Rows from block 11 of a small sound classifier, named by matrix and row number. Rows with one number belong to one channel. Each number is 128 + 24 x the weight over its row's rms, rounded and kept within 0 to 255. All counts start at 0.
After each channel's rows are labels from the 100 clips, of 14848, where the channel reaches its highest value: "responds to" is what is common among them; "loudest band" is the band of the loudest frequency at the time of the peak. Only what is clearly more common there than usual is listed. The data: synthesized solo parts of chorales (CocoChorales). In brackets: how many of the 100.
# convs0: first width-9 conv (model.blocks.11.convs.0.weight, 192x192x9, each kernel summed), inputs 0-47
# convs1: second width-9 conv (model.blocks.11.convs.1.weight, 192x192x9, transposed, each kernel summed), outputs 0-47

convs0.45 [ 99 109 121 136 142 119 120 142 141  97 153  67 113 138 111 106 125 123 113  65 123 111 133 172  92  80 123 109 113 115 143  98 150  83 172 120 146 128 166 121 114 140 133 131 102 151 118 127]
convs1.45 [134  91 141 162 136 146 196  98 124 120 133  75 158 132 136 113 144 184 100 118 110 130 133 152 164 121 122 128 125 105 141  91 114 178 151 151 144 120 115 154 117 133 115  85 131 120 121 138]
responds to: oboe (85); note C#5 (48); note D#5 (34); note C5 (34)
loudest band: 1000 to 2000 Hz (69)

convs0.185 [110 134 130 123 158 154 168 119 112 144 129 141 149 167 180 125 149 124 132 126  97 124 109 119 137 148 128 132 174 136 143 131 149 175 125 125 164  91 148 126 137 100 142 125 165  86 114 148]
convs1.185 [129 142 105 111 107 150 161 163 127 140 118 126 161  74 128  47 125  98 135  99  71 106  52 118 132 103 123  82 121 125 117 143 127 135 127 134 115 135 137 116  97  84 146 128 169 133 100 161]
responds to: violin (72); note F#4 (46); note B4 (30); instrument: tuba (28)
loudest band: 250 to 500 Hz (81)

convs0.31 [ 96  90 142 124 130 180 166 168 130 141 134 143 146 166 169 137 136  96 148 103 127 128 138 159  81 148  83 131 171 117 127 130 147 161 127 113 192 128 150 133 125 143 118 115 160 128  61 157]
convs1.31 [118 142  94  97 109 147 142 137 126 164 113 130 124  91  98 109 128 107 170  84  92 126  74 121 102  88 154  86  67 117 112 148 127 165 105 113 112 137 137  88 130 100 150 131 130 131 105 155]
responds to: tuba (100); note D#3 (40); note E3 (39); note A#3 (34)
loudest band: 250 to 500 Hz (67)

convs0.71 [129 158 125 113 141 129 127 141 146 164 118 163 139 119 135 164 160 135 141 141 165 126 137 103 136 117 190 129 140 132 121 124 165 165 142 140 131 120 119 115 170 101 143 141 152 118 137 159]
convs1.71 [130 142 143 145 138 134 105 116 102 127 146 160 135  93 111 129 150 132  90 166 108 129 121 121 115 156 127 103 136 138 124 101 181 147 127 190 147 119 101 155 143  78 109 153 108 136 126 145]
responds to: cello (100); note C4 (60); note A#3 (44); note C#4 (42)
loudest band: 250 to 500 Hz (80)

convs0.85 [128 140 129 133  69 169 121 178 129 129 166 162 151 121 151 130 125 126 103 122 128 127 121 141 129  68 146 138 163 162 153 110 130 134 137 126 169 124 138  99  80 131 120 120  66 127 140 138]
convs1.85 [ 68  91 118 116 121 107 146 123  93 111  78 129 121 111 100 100  84 114 128 109 125 105 130  85 111 109  82 124 127  97 118 140  48 130 108 106 127 154 121 116 102 126 120  89 132 124 124 126]
responds to: violin (64); note C5 (54); note A#4 (45); saxophone (32)
loudest band: 500 to 1000 Hz (60)

convs0.34 [128 100 121 148 147 155 174 139 105 153 128 143 159 102 141 154 148 143 118 124 130 126 166  79 123 132  94 129 185 136 122 123 137 155 124 125 155 158 139 116 144 120 165 183 170 126  86 137]
convs1.34 [137 129 106 145 120 143 181 148 139 127  99 126 139  80 141  76 104 127 124 128 128 120 118 114  92 115 122  85 135 150 125 126 110 174 131 121 132 110 108  83 103  54 136 133 157 112 110 191]
responds to: violin (51); tuba (30); note D#5 (27)
loudest band: 500 to 1000 Hz (55)

convs0.177 [128 143 147 127  45 164 128 181 130 130 165 145 139 139 150 127  90 122 106 135 127 118 124 158 121  74 137 150 144 143 143 102 128 134 135 130 157 122 142  80  79 123 108 106  68 137 131 144]
convs1.177 [ 62  86 108 112 129 116 132 118  82 130  83 124 126 111  93 109 112  48 131 125 127 112 132  80 125  83  82 102 116  65 123 129  74 128  97 119 129 151 104 128 121 122 131 103 129 127 120 127]
responds to: trumpet (83); note D#5 (31); note E5 (29); note F5 (28)
loudest band: 1000 to 2000 Hz (40)

convs0.170 [130 142 101 110  97 113 108 117 106 161 101  96 133 131 113 125 112 117  77 119 126 126 154  79 119 135 177 106  73 103 117 128 124 111  85 118 122 128 112 150 113 105 128 116 125  81 135  90]
convs1.170 [146 142 158 155 139 136 101 128 139 136 128 178 163 137 132 148 150 139 105 134 138 126 125 140 124 131 133 132 128 150 171 134 140 140 158 149 153 172 171 141 146 131 158 162 109 167 138 141]
responds to: oboe (49); tuba (33); note A#4 (30); note B4 (26)
loudest band: 1000 to 2000 Hz (34)

convs0.23 [ 99 118 133 127 172 156 178  97 121 139 153 158 169 179 165 126 170 106 124 128  98 129 130 133 126 148  97 117 183 115 141 125 145 175 128 142 165 126 142 132 140 125 137 136 178 121  94 162]
convs1.23 [126 138  84 118  99 128 161 142 126 138 103 127 139  59 127  87 119 110 126 103  77 103  56 122 102 100 128  90  94 129 126 128 127 145 104 120 117 128 134  95  84  90 130 126 128 123 104 166]
responds to: violin (54); tuba (41); note F#4 (35); note G4 (26)
loudest band: 250 to 500 Hz (81)

convs0.44 [113 132  61 135 102 105  70 100 117 124 113  82 122 110 121 149 120 133  84 122 110 124 169 115 143 120 118  91 110 150 132 122 131 101  90 127 114 121  94 129 114 106 103 121 129 121 125 111]
convs1.44 [145 139 133 167 130 149 147 155 132 142 135 150 123 147 147 142 171 118 112 106 126 150 127 131 175 141 132 128 133 135 182 153 151 143 147 130 154 146 153 104 180 131 177 196 132 139 167 163]
responds to: flute (48); note D#5 (41); note F5 (38)
loudest band: 500 to 1000 Hz (55)

convs0.66 [102 137 143 134  68 171 127 195 133 131 165 151 148 118 147 124 126 129 117 124 128 128 125 147 111  58 146 148 158 165 154  86 135 138 137 125 163 120 144 110  91 128 116 120  85 132 131 136]
convs1.66 [ 87  95 116 107 127 124 133 115  92 124  57 134 121 111  87 103 119  97 133 120 127  91 122 106 124  91 102 115 120  92 106 164  52 130  94 110 127 140 123 118 129 121 125  88 127 116 122 118]
responds to: violin (61); note C5 (56); note A#4 (48); saxophone (36)
loudest band: 500 to 1000 Hz (57)

convs0.4 [106 116 131  98 136 175 169 158 145 137 138 139 141 167 177 135 135 100 155 124 127 124 133 157 130 132 119 144 169 117 135 133 150 177 119 109 183 122 143 128 130 143 120 100 157 116  81 169]
convs1.4 [118 151 107  97 111 166 150 144 130 173 120 133 134  81 105  93 128 106 169  82  87 108  65 125 107  96 156  61  85 117 102 148 124 167 113 125 125 132 128 100 142  86 153 128 155 135 100 160]
responds to: tuba (100); note A#3 (40); note D#3 (34); note E3 (33)
loudest band: 250 to 500 Hz (70)

convs0.118 [109  93 128  92 127 177 152 175 134 142 129 135 137 146 171 139 133  88 157 117 119 127 128 151 101 133 113 144 174 115 117 140 164 163 130 112 186 129 152 135 118 150 130 119 145 122  79 155]
convs1.118 [116 142 107  84 134 173 137 159 129 183 117 135 128  82  99 105 131 109 185  81  95 122  67 120 111  92 159  78  89 116 103 186 121 175 107 118 127 138 134 113 142 101 163 130 152 135  99 154]
responds to: tuba (100); note B3 (37); note G#3 (35); note E3 (31)
loudest band: 250 to 500 Hz (67)

convs0.120 [102 115  94 116 135 116 133 156 123 112 123  67 119 127 136 104 124 121 105 120 129 115  87 114  77 108 123 103  83 118 130 128 133 106 139 118 119  95  92 111  54 125 115  85 102 134 146 106]
convs1.120 [141 136 176 157 160 140 119 122 114 110 129 149 157 122 157 133 167 163 115 122 146 141 147 167 124 169 123 157 136 149 157  96 149 170 144 160 146 148 107 160 135 123 109 120 126 131 126 135]
responds to: violin (98); note C5 (31); note A4 (26); note C#5 (25)
loudest band: 500 to 1000 Hz (55)

convs0.7 [127 138 129 138 139 118 123 141 137 193 128 155 129 115 130 201 110 144 130 147 151 144 136  85 118 134 139 155 134 131 126 108 129 129 148 121 125  99 148  94 197  87 175 143 123  78 126 154]
convs1.7 [145 151 150 167 121 129  73 109 107 127 122 122 128  77 100 129 134 144  90 132 121 119 128 119 127 152 129  75 130 166 141  61 130 121 150 142 133 111 131 154 155  86 108 146  99 128 130 146]
responds to: note D#4 (81); viola (69); note F4 (36); instrument: cello (31)
loudest band: 250 to 500 Hz (98)

convs0.154 [ 91 108 120 101 124 192 151 147 127 149 124 136 128 160 154 145 143 112 151 125 127 129 139 134 105 141 129 140 167  94 101 125 172 163 112 128 212 129 143 130 115 150 123 128 146 116  77 145]
convs1.154 [133 152 108 117 124 192 142 167 135 191 125 128 134  90 116 111 131 122 187 103 102 122  88 125 116 108 159  91  89 129 102 156 132 190 129 129 120 139 138 103 146 114 165 134 159 133 114 176]
responds to: tuba (100); note A#3 (39); note E3 (37); note D#3 (30)
loudest band: 250 to 500 Hz (71)

convs0.164 [140 137 105 128  91 136 113  80 119 139 123 118 152 141 113 115 124 112  82 121 120 113 132  99  62 156 130 108 117 130 127 146 131 117  80 132 150 114 107 143  45 124  46 125 166  98 119 119]
convs1.164 [153 135 135 180 131 124 129 142 129 147 131 187 157 128 136 133 144 142 108 136 125 118 127 146 134 109 127 136 127 133 199 139 126 134 170 131 157 155 158 154 124 138 145 160 119 159 144 153]
responds to: oboe (92); note B4 (53); note C#5 (44); note A#4 (44)
loudest band: 1000 to 2000 Hz (41)

convs0.134 [130 180  98 112 129 148 142 141 137 161  99 138 131 128 143 129 160 126 154 138 145 125 130 104 155 112 222 126 128 126 126 120 177 195 129 136 150 113 125 129 135 129 123 124 147 129 148 153]
convs1.134 [130 143 138 129 140 151 117 138 124 129 155 165 149  96 121 126 169 126 114 157  97 129  93 120 129 148 137  98 131 130 128 136 196 173 115 180 157 123 112 145 135 107 140 144 134 139 127 178]
responds to: cello (100); note C4 (53); note A#3 (46); note C#4 (33)
loudest band: 250 to 500 Hz (73)

convs0.182 [127 129 109 147 134 170 160 163 127 173 131 128  82 143 133 172 125 157 139 165 130 135 160 120 120 124 152 138 137 111 126 131 145 147 122 129 171 152 148 117 132 138 151 139 125 127 126 155]
convs1.182 [122 160 127 130 127 227 134 185 182 168 126 117 130 107 117 107 121 136 187 125 139 109 128 131 118 112 142  90 114 142 123 156 151 178 126 124 134 131 138 109 159 118 171 156 150 121 123 209]
responds to: tuba (99); note A#3 (49); note G#3 (31); note A3 (31)
loudest band: 250 to 500 Hz (76)

convs0.121 [ 93 119 121 154 155 165 156 140 130 152 128 108 140 116 130 158 158 138 128 127 130 107 144 116 127 137 100 124 140  95 128 115 130 127  80 128 165 139 132 128 155 129 149 163 166  79 102 141]
convs1.121 [147 138  92 153  92 151 164 159 129 128  85 114 130  73 121  93  96 126 137 124  82 103 119 113 104 102 118  65 123 133 131 128 119 155 130 115 132 122 132 101 119  73 125 131 130 112 127 196]
responds to: tuba (100); note A#3 (56); note G#3 (34); note C4 (30)
loudest band: 250 to 500 Hz (72)

convs0.67 [ 40  65 145 119 109 149 138 186 128 113 153 139 140 161 170 100 126 124 123 123 131 113 128 150  71 121  64 151 154 132 144  92 118 130 127 137 137 116 141 122 100 112  68 101 132 144 115 176]
convs1.67 [ 87 118 124  81 131 137 130  73  65 137 122 129 105 131  82 119 159  61 123 122  89 104 101 114 128  89 138  94 117  69 123 132 104 128  54 124 134 133  94 124 138 110 109  95  77 117 130 124]
responds to: trumpet (99); note F5 (51); note E5 (47); note F#5 (32)
loudest band: 2000 to 4000 Hz (39)

convs0.127 [ 83 139 124 142 137 156 109 104 124 135 110 157 157 140 129 128 150 117 156 128  83 127 118 124 122 101 125 143 135 102 151  99 146 112 115  94 164  58 142 157 127 125 101 126 132  59 119 133]
convs1.127 [116 130 115 117 127 142 119 156 122 154 131 113  96 105 136  86 126 158 160 103 106 137 119 141 172 113 141 104 127  96 141 200 145 140 130 153  93 107 169 129 138 122 137 128 131 132 118 162]
responds to: oboe (100); note B4 (79); note A#4 (31); note C5 (30)
loudest band: 1000 to 2000 Hz (33)

convs0.9 [ 75 115 169 134 141 126 165 150 142 134  62 141 141 143 144 104 113 134 167 127 134 136 141 145 104 157 115 158 153 128 137  92 109 165 131 112 121 126 167 134 134 133 122 127 160 104  68 156]
convs1.9 [ 91  96  99  90 109  91 130 106 100 113  98 114 122 121 100  99 126  96 126 104 121 118 124 130 142 104 128 126 101  66 125 154  60 110 111 126 125 119 124 137  91 128 106  97 113 130 124 122]
responds to: clarinet (49)
loudest band: 250 to 500 Hz (68)

convs0.78 [ 95 123 167 133 126 126 171 137 136 131  52 138 140 145 142 100 115 134 168 127 129 139 140 141 117 163 129 157 148 123 132 105 120 175 128 108 118 127 160 141 135 125 122 129 154  97  72 154]
convs1.78 [103  91  96  85 124  93 128  98 108 120  93 111 126 123  98 100 123  92 125 100 127 118 126 127 134 109 126 128 101  75 127 151  49 102  73 120 121 126 129 141 122 130  98 103 128 128 127 125]
responds to: clarinet (46)
loudest band: 250 to 500 Hz (78)

convs0.100 [130 109 135 132 131 163 159 187 116 154 125 144 149 156 160 136 142 154 139  86 121 132 141 155 118 140 120 162 166 140 133 139 129 155 136  87 165 146 155 137 133 131 155 132 160 120  62 136]
convs1.100 [125 127 108 104 129 165 160 169 121 148 120 133 129  76 133 103 113 117 147  58  89 120 117 123 122  90 149 119 116 121 104 196 128 160 106 115 128 142 106 112 117  79 169 134 157 127  94 160]
responds to: saxophone (68); note G4 (33); note G#4 (25)
loudest band: 250 to 500 Hz (70)

convs0.147 [ 95  97 134  90 114 185 155 159 129 150 126 139 131 157 161 147 138  94 150 128 127 131 143 141  87 131 112 133 169 108 103 124 159 160 112 119 200 130 132 127 120 150 123 104 152 128  71 150]
convs1.147 [132 150 107 105 124 183 149 156 134 187 123 128 129  90 110 110 132 121 175  91 100 119  77 125 106 103 164  80  87 127 101 163 127 182 121 125 118 139 137  94 144 109 160 129 149 135 108 163]
responds to: tuba (100); note E3 (37); note A#3 (37); note D#3 (33)
loudest band: 250 to 500 Hz (76)

convs0.3 [ 52  77 149 123 146 138 138 182 137 127 160 130 143 161 174 145 127 131 108 128 128 114 128 148  94 127  85 138 145 111 142  96 126 131 135 137 128 126 127 120 149 113 123  97 172 135 118 187]
convs1.3 [108 102 109  88  79  99 140  75  76 139 106 126 124 121  88 121 133  39 105 124  75  94 122 114 123  79 124  86  99  80 130 131  90 138  92 116 132 112 103 125 109 113 112 105 104 117 135 127]
responds to: trumpet (99); note F5 (48); note E5 (34); note G#5 (33)
loudest band: 1000 to 2000 Hz (33); 2000 to 4000 Hz (26)

convs0.139 [171 115  82 118 143  76 108 123 125 164 129  68 130  89 137 104 121 102 112 108  98  86 121 146 131 124 143 117  92  89 128 156 138 112 125 138 122 124 125 122  81  84 194 128  55 135 130 105]
convs1.139 [118  93 170 145 128 139 146 154 151 142 165 122 188 118 159 132 129 154 144 103 144 160 132 181 178 123  95 137 139 130 120 137 125 136 167 145 170 140 112 141 122 107 122 147 144 145  93 130]
responds to: saxophone (46); clarinet (37); note F4 (31); note G4 (28)
loudest band: 250 to 500 Hz (77)

convs0.63 [109  79 123 126 113 173 157 176 125 148 134 134 133 154 151 149 128 126 130 108 128 128 150 153  79 137  96 157 157 131 122 128 136 156 130 118 184 160 147 134 110 128 133 129 147 132  68 153]
convs1.63 [116 144 100  99 121 168 167 163 132 175 119 131 128  81 112  90 124 127 170  74 107 113 121 120 111  88 166 111  99 115 103 198 117 188 112 118 124 145 122  83 136  94 163 127 142 130 112 145]
responds to: tuba (98); note A#3 (36); note D#3 (33); note E3 (31)
loudest band: 250 to 500 Hz (72)

convs0.173 [111 122 118 159 141 156 153 145 119 159 128  70  87 133 112 158 135 150 138 143 132 118 130 117 135 128 114 127  87 115 131 131 129 110 108 114 166 147 137 154 132 118 150 152 139  99 119 141]
convs1.173 [125 182 127 172 110 185 140 173 197 146 113 111 118  92 123  92  65 143 211 122 128 100 133 123 124 126 135 114 124 136 133 148 143 140 133 126 125 132 144 117 155 101 140 157 107 116 147 173]
responds to: tuba (89); note D#3 (38); note D3 (33); note A3 (27)
loudest band: 250 to 500 Hz (70)

convs0.68 [ 95 110 166 132 119 127 166 155 138 138  74 142 148 156 153  94 111 137 164 124 130 136 141 149  94 135 100 158 155 129 140 111  77 158 128  89 121 126 154 135 120 131 106 125 153 104  61 160]
convs1.68 [102  98 107  88 127  92 128 101  97  95  99 125 121 123 100 105 120  99 122  99 124 121 114 121 126 109 127 124 115  62 123 163  80 123  80 127 128 128 109 138 117 123 110 100 101 130 127 126]
responds to: trumpet (98); note F5 (64); note G5 (34); note E5 (34)
loudest band: 2000 to 4000 Hz (39)