Rows from block 3, named by matrix and row number. Rows with one number belong to one channel. Each number is 500 + 40 x the weight over the matrix's rms, rounded and kept within 0 to 999. All counts start at 0. Numbers have three digits each.
# convs0: first width-9 conv (model.blocks.3.convs.0.weight, 128x128x9), inputs 126-127, a 9 kernel for each
# convs1: second width-9 conv (model.blocks.3.convs.1.weight, 128x128x9, transposed), outputs 126-127, a 9 kernel for each
convs0.0:416422423500433435433500427562559554537521502491485485
convs1.0:500500479469439429404400441473472466455441420443456463
convs0.1:433434434437500500437437435563562557546532515505504503
convs1.1:500500487484445438425420437456462468470471458464469481
convs0.2:439443450458462464469467463594591578559536515496481500
convs1.2:500500500498484476454463479474469458440429424469472470
convs0.3:448452458463466500469500463597592581562541518500500500
convs1.3:500500500500457434389427468477471462444424409459465467
convs0.4:422426434437444445500500439575575561543522501492500500
convs1.4:500500496482452437404422467473474465449432407448457462
convs0.5:454455462500500500474476500602602588565544521509500500
convs1.5:519521519514493474452468500479472460446434436472468467
convs0.6:437442500500459460500460456591586579559541517503500500
convs1.6:497500483474450430402436469481480471460447445478474472
convs0.7:419500426428433500500500430581579570550530509500500500
convs1.7:500500486476447437422420452473469464454442422446458465
convs0.8:497500500500500500500500500460459464470475484495500500
convs1.8:533500534500500500500500500500500500491500518542571598
convs0.9:438439442445500451451500451566561554538526510505500500
convs1.9:500500498500452446435425433453456467472472465465472489
convs0.10:434437442500500500500454448586579567546525506494500500
convs1.10:500509501500459431379417460475474466454434412454461463
convs0.11:499500500500500505500500500407413423434450475500518537
convs1.11:526527519519500500500500463500500470488500500524544579
convs0.12:452456464468475500478500480591588579556539518500490480
convs1.12:500500500495473457434450473479476463452446452484476476
convs0.13:433437443446453457455453450586582578557538517496481500
convs1.13:511500500500480470450465500479473461446436441481479475
convs0.14:447445452452454457457455452571570563547533518513512514
convs1.14:500500494493454451435427433449454464468464452455466481
convs0.15:448449455458461500465500460582576566550530510500500500
convs1.15:500500500507481463428451477476474461443423406459464465
convs0.16:456460467500476479481477475595591580561541520502500500
convs1.16:500500500500498489466472500474467454440423422468468467
convs0.17:495496500500500500500500500455458463464471483496500500
convs1.17:528531530500500500500456500440500500490491524542566595
convs0.18:430437442447450452454452447579576563545528507495488500
convs1.18:525500500502469451412442475473467459441423407453462467
convs0.19:500500500500500500500500497454457460468473484501500527
convs1.19:536534529530500500500500452442457500492499534550568601
convs0.20:442445450500461500500500464609606593571545523500500492
convs1.20:506500500492466444416443500475472460446434435473470471
convs0.21:500500500500500500500506502472472472470470471474480486
convs1.21:525500525527482478465461500500500500491491515536563597
convs0.22:500500500500500509500508500451451453458465472485501500
convs1.22:531532529500480500500500500500500500500500518539558592
convs0.23:493500497500500500500500500463465467467471481484493500
convs1.23:533537500536500500500463500500500500494510540552574603
convs0.24:438440446454460463465464464580575567547525502485470500
convs1.24:500529524500502493470473487478471462448436436473472470
convs0.25:428429500437439441500439433582576564546529510499500500
convs1.25:500498486474443435412415456474470465450435410443456463
convs0.26:441446448454459500500458452584581576557536514499500472
convs1.26:500500495488469451421448476480477466451435439478475475
convs0.27:500500500500500507500507505469470466462459461461464470
convs1.27:500500500500480476464500500447461500500510533546567597
convs0.28:442444451500500500500462460591583573551533517500500500
convs1.28:500500493483453427369400454469467457439421392450461463
convs0.29:416421425430433436434433427556552544528512494487500500
convs1.29:500503500500450442422417453479473471457446417445458464
convs0.30:500500422426500500430432500575570561540524504500485500
convs1.30:507511500492459441406420461480476466456436413448459464
convs0.31:421427429433500500440440438573571560542524507498500500
convs1.31:509500494483453440425417449477473468456442417439454462
convs0.32:422426429437438438440437434574568556542520505493500489
convs1.32:514513500490459450426420500476473466453500413442455462
convs0.33:442446451456464500500500465587589580560538517499500472
convs1.33:500500498492473459440458481477474461450438444480476472
convs0.34:450456460464470476474470466589588577557539520504500500
convs1.34:500512500500469449408447475482476468449431425471467467
convs0.35:500500500500500500500502500432438446456467483500500529
convs1.35:526500524523500459500500500453500477500500520545568594
convs0.36:496494500500500500504500500445448454458466478495500500
convs1.36:529532528526500500500451500443457500492482521541564594
convs0.37:443450455459463469470469468581580571552532514500500481
convs1.37:509500500494471450420437464477475467452443437473473473
convs0.38:428427430435437440438439440553549545532518504497500500
convs1.38:500500485484448440424413426458462469468463454460465477
convs0.39:486489490500500497500494500465466463466470473481488495
convs1.39:531534500534496489475500461445456500500500544557580605
convs0.40:443447451500462464463463460588586575558540518507491486
convs1.40:496500500471446428391424462487481471458446447477476475
convs0.41:452455500469472500480475472597591580563542522500497500
convs1.41:513517514505485467434457478474468457444423406463466467
convs0.42:429434439444500500447444439572569559543526509496500500
convs1.42:500500490481453438409427500469466455440421396448461464
convs0.43:486489493500500500500502500461459459463465472482492500
convs1.43:531533531532500500500500457436500500500500509537558594
convs0.44:419420422500430432429429500565568558544527508501500500
convs1.44:500500478473441437420414433468468469464456438451460467
convs0.45:494501500500500500500522500460455452447438437444459475
convs1.45:523528521521500500500500500500462500500505531548564595
convs0.46:420424433439443445450446447581572559539521504494500500
convs1.46:500500500487456432387397500475471464449428399442456461
convs0.47:438444452456459463500463461577574565546525508495500500
convs1.47:528500500500506492466471487479473462449434429471474470
convs0.48:500500423426500500500500500574568560541527505495500500
convs1.48:500491476463437426404404500468468461445428400433452459
convs0.49:500500500500500500500500500464460459455457457462467475
convs1.49:500533500500500500500500500452500500500521543554571599
convs0.50:500500500500500500500500500467469469472473475481489498
convs1.50:534534532534500500500500500447461500497525549561581604
convs0.51:500500495500500500500496493438444446454464476492503500
convs1.51:535536536535501492500500500500500475491500500542565595
convs0.52:419426429433500438438500434572571556541521502500485482
convs1.52:500500500489457439402414500476473467452434403440456459
convs0.53:461461466472471475473473471568567560550540524515500514
convs1.53:500500510500456446438431433442451461474466467484494523
convs0.54:486489493500500500500500500461460460458459467474484498
convs1.54:528532525527500500500500500500453500489500524536560590
convs0.55:432438441446449500453451448585581570552529509494500500
convs1.55:500500497489461443406450477478477466451433425467470471
convs0.56:444450454459466471500468465584581573551532511494500500
convs1.56:500500512509494485468468483473465454440424419467468469
convs0.57:460466470474476482500479477594592581558538518500500486
convs1.57:500500500500500504477483500481475466449430422470469469
convs0.58:438440447450453457460459458592592581557538517499500469
convs1.58:500500500495473454429453476474469459444429425470470469
convs0.59:421425431437500500500451448583575564545524507500500503
convs1.59:500509501500461442419418454467463455440420384424448458
convs0.60:419425428435437439437438434574570557541525505500500498
convs1.60:500500487476445429398398442467463459447426392432452461
convs0.61:500500500500500500500500500470473475474479483486495500
convs1.61:535536534535500500480500465500500500494490522543565594
convs0.62:440439441500500451452452500580581571553537520514509514
convs1.62:500499491490452447430430438449455464470465456459470485
convs0.63:500500500500500500500500500466468472473475484490498500
convs1.63:532535532533500500500500500442500500500505535553575603
convs0.64:500500421500500500500429500580577568547529511499500500
convs1.64:512514500500469451424500500469463459442422391438456462
convs0.65:486500489488500500500500485467464466469470473479489493
convs1.65:536538539540500500485475500442500500493500537552577603
convs0.66:438441444453457460461457454584580572551530511492500500
convs1.66:500500500491480472460465481470464450437422425469471471
convs0.67:439440447447453454500450447584579571550531512500500500
convs1.67:506500498487454434389423500479474466450436422468468470
convs0.68:412418422427430433500500427579574564545528511500500500
convs1.68:511500500480454438408416455467464454439420392434456461
convs0.69:416421424428431436436433430578570558535518498490500500
convs1.69:500500489477446430398394500475472466454437412444458463
convs0.70:424425432434438440439438439560558552535523507500500500
convs1.70:500500480471443438423416445470471468462500429444457464
convs0.71:438443448452456500500456454575574563547532511500500500
convs1.71:500500497489457431381437500476474465449434423468468469
convs0.72:425428430436437440440440438564563554538525508502500504
convs1.72:500500487478445441432423443468465467462454429440455465
convs0.73:431432437500443446500500440584583572555535513500500500
convs1.73:500500511500481464435451474477473463447434430471472469
convs0.74:499500503500500500500500500414419425434443461486510500
convs1.74:526525517515500500500500500450500500491500521533553578
convs0.75:488490493500500500505507504469467462461456458461469477
convs1.75:530534530532500500500500500447460500500507529546571599
convs0.76:453457462470473478500478474590590578559539518499500500
convs1.76:500500492500456429388421462482476464450436431472471470
convs0.77:435442447453455455456454448583580568548530508496489500
convs1.77:500500500500461429366414461476471463448429411461465467
convs0.78:500500500500497500500500500459460463466469479487500500
convs1.78:529534529530477473500500500500500500492490529543567595
convs0.79:419425429432437441440436434569567554537518499486477472
convs1.79:500511500487452431392419500476473464450434419456463465
convs0.80:487488500500500491500500500468466471475478485494500500
convs1.80:532534532500500500500500500500500500500500523545568599
convs0.81:429433439447500452500452448582581568552532514500500485
convs1.81:500500507497468451399424500479475466451433416464467467
convs0.82:499502500500500500500500500456460462464471480488500511
convs1.82:500535500500500500500500500451500478500510539554575600
convs0.83:492500500495500500500500500465466465466466470479484493
convs1.83:532500531534494489500500500500459500500500531549571599
convs0.84:452455457464500474478478474597591583561539518500500500
convs1.84:500500516508481459431457480470465453436416403460466466
convs0.85:415419500426428500430425420577573560544527503494485480
convs1.85:500500485473442430410425463473468460443426406441456465
convs0.86:491492500489500500500490490475476473478474480480487488
convs1.86:535536500539500492500467500439453500500504538554577604
convs0.87:500500415419500500431500500573571559546527509500500495
convs1.87:500497481470441433418413443467465458450436409430451461
convs0.88:435436439442449450448446445586580571552530510496500500
convs1.88:499500485478446423383417460484479469454436419464469468
convs0.89:500500418421424500500500424576574568551536518509500500
convs1.89:500501500480452443431430454470468463458449426442458466
convs0.90:500500434500500444500500441573570564546530519500500500
convs1.90:500503490488458451439431439456458462459455436439454469
convs0.91:435437440443446445447500443578578567551536515511510500
convs1.91:500502489488452447431421436457461466500462447449459474
convs0.92:500417500426433500433500435565564553536518503500500500
convs1.92:500504491481450433411407449469467458447429400432452460
convs0.93:500495500500500505500500500442442449452462476494509524
convs1.93:528530526500500500452500500500500500495500526548568597
convs0.94:500500491500500500500500500469470471476479481488496497
convs1.94:530534500532500500500500500500455500500497535550575600
convs0.95:500500500500431500500500500573571563548536522515513500
convs1.95:497498483481459455443436450469467462454438414425443457
convs0.96:427431434438500443442500435577573565544525502489500473
convs1.96:500500494485451428381426469480475466451429419463470469
convs0.97:435441443500453454456452447576572563547530511500486500
convs1.97:500533500521494476438456500477471461447428419465470470
convs0.98:493500500500500500500500500465465464468469479487493500
convs1.98:530536532500500487500500500500460500500508540554575601
convs0.99:500500500499500500500500500456462459465467474481492500
convs1.99:529530528500500500500500500500457500500500542552576601
convs0.100:445444449449453454455453450560562555542529516509506510
convs1.100:500500499496452444430424431450455464500500460458470483
convs0.101:418421428432435436441439436575570555534516500489500497
convs1.101:500500499500444500379370500475473465455439415447458464
convs0.102:415500423500500500500500427586583572551534514504498500
convs1.102:500500505496471455430438500469465457442423387434454461
convs0.103:417419426430435435435434434566563550535516499500500480
convs1.103:500500504500464449423431500468469462445426401442460466
convs0.104:500500439500447450450500500560558553542531517511500512
convs1.104:500509495493453448435428436451457467469468459460469483
convs0.105:437442448500453500458457451595590579561539517500500491
convs1.105:500505498488454430373424466474471465448428408456463464
convs0.106:436437438441446444444446442564558551542528516508507506
convs1.106:500500500495451446430418427446456462469469460466474488
convs0.107:493500500500500500500493500466468468469474480487492501
convs1.107:533537536537500500500471468500500477500509535553575603
convs0.108:421426431433437438500500432580579569550532510492500500
convs1.108:500500500500465444402429500476473463448427417466472472
convs0.109:500500495500500500500500500416422434444462481503523540
convs1.109:530529524522500500500500500450500500494500522539563591
convs0.110:454460463467470474500500467599594581564543518500500479
convs1.110:500500503497479466447500485473471456441426421470472471
convs0.111:444443449454457500458457453577577567550532511493500500
convs1.111:500522520500504497482480500478471458440424424468471469
convs0.112:500500500500500500500500500466466470477481487494503514
convs1.112:535539537535500500475500500500500500491500500547568597
convs0.113:460466468500478482485483500596596585562538516501490500
convs1.113:500500500488467444421445471480473457444432440474472471
convs0.114:484488490500500500500500495466467467465464467474483491
convs1.114:527532529500500500500500500500461477500521546559580604
convs0.115:425500500500500500436500500570570564548533520511511515
convs1.115:496494487482446440430424437456461464466464447453460474
convs0.116:438445454458462467466468462587583570548530510495500485
convs1.116:500500511500468443398438500474470461444424407456462464
convs0.117:500452454457500464500461458589587579559542520500493500
convs1.117:506507500497470447410453500479476465448433427474470471
convs0.118:483485485489490500500500500470467471471475479489494503
convs1.118:528533528529500480500500500500500500500506532549573602
convs0.119:489500500500500500500500500463462463463465469477488500
convs1.119:533535530533500500500500455500459500494509535551573601
convs0.120:454500457459462461464462458582580574557545529519514500
convs1.120:500500500500460453441439443445452459470470470482491514
convs0.121:500500500500500500500500500439446451463474485500500500
convs1.121:530532528527500500500500500500500480499500530546569597
convs0.122:500424500435439441444500439592588571551531512507500508
convs1.122:500505494485456438419424500469464458443425396434453460
convs0.123:440439443444500451452449500566569561548534515510507506
convs1.123:500500496500450442430417431453459468468470456459470483
convs0.124:500500500500500500500500500421430436446457475499500534
convs1.124:527529524522500500500500500500500500485469496527552586
convs0.125:492491492500500498498500500464461465466470479485494500
convs1.125:536538536537500500500471500442500500500503541554574602
convs0.126:443444449456462465463461454581578568549533508492500474
convs1.126:500523517500491478447453500471469456440424414465471471
convs0.127:500505500501500500500500494426433440449465481498500500
convs1.127:529531528528500500500500500451500500490489500537555589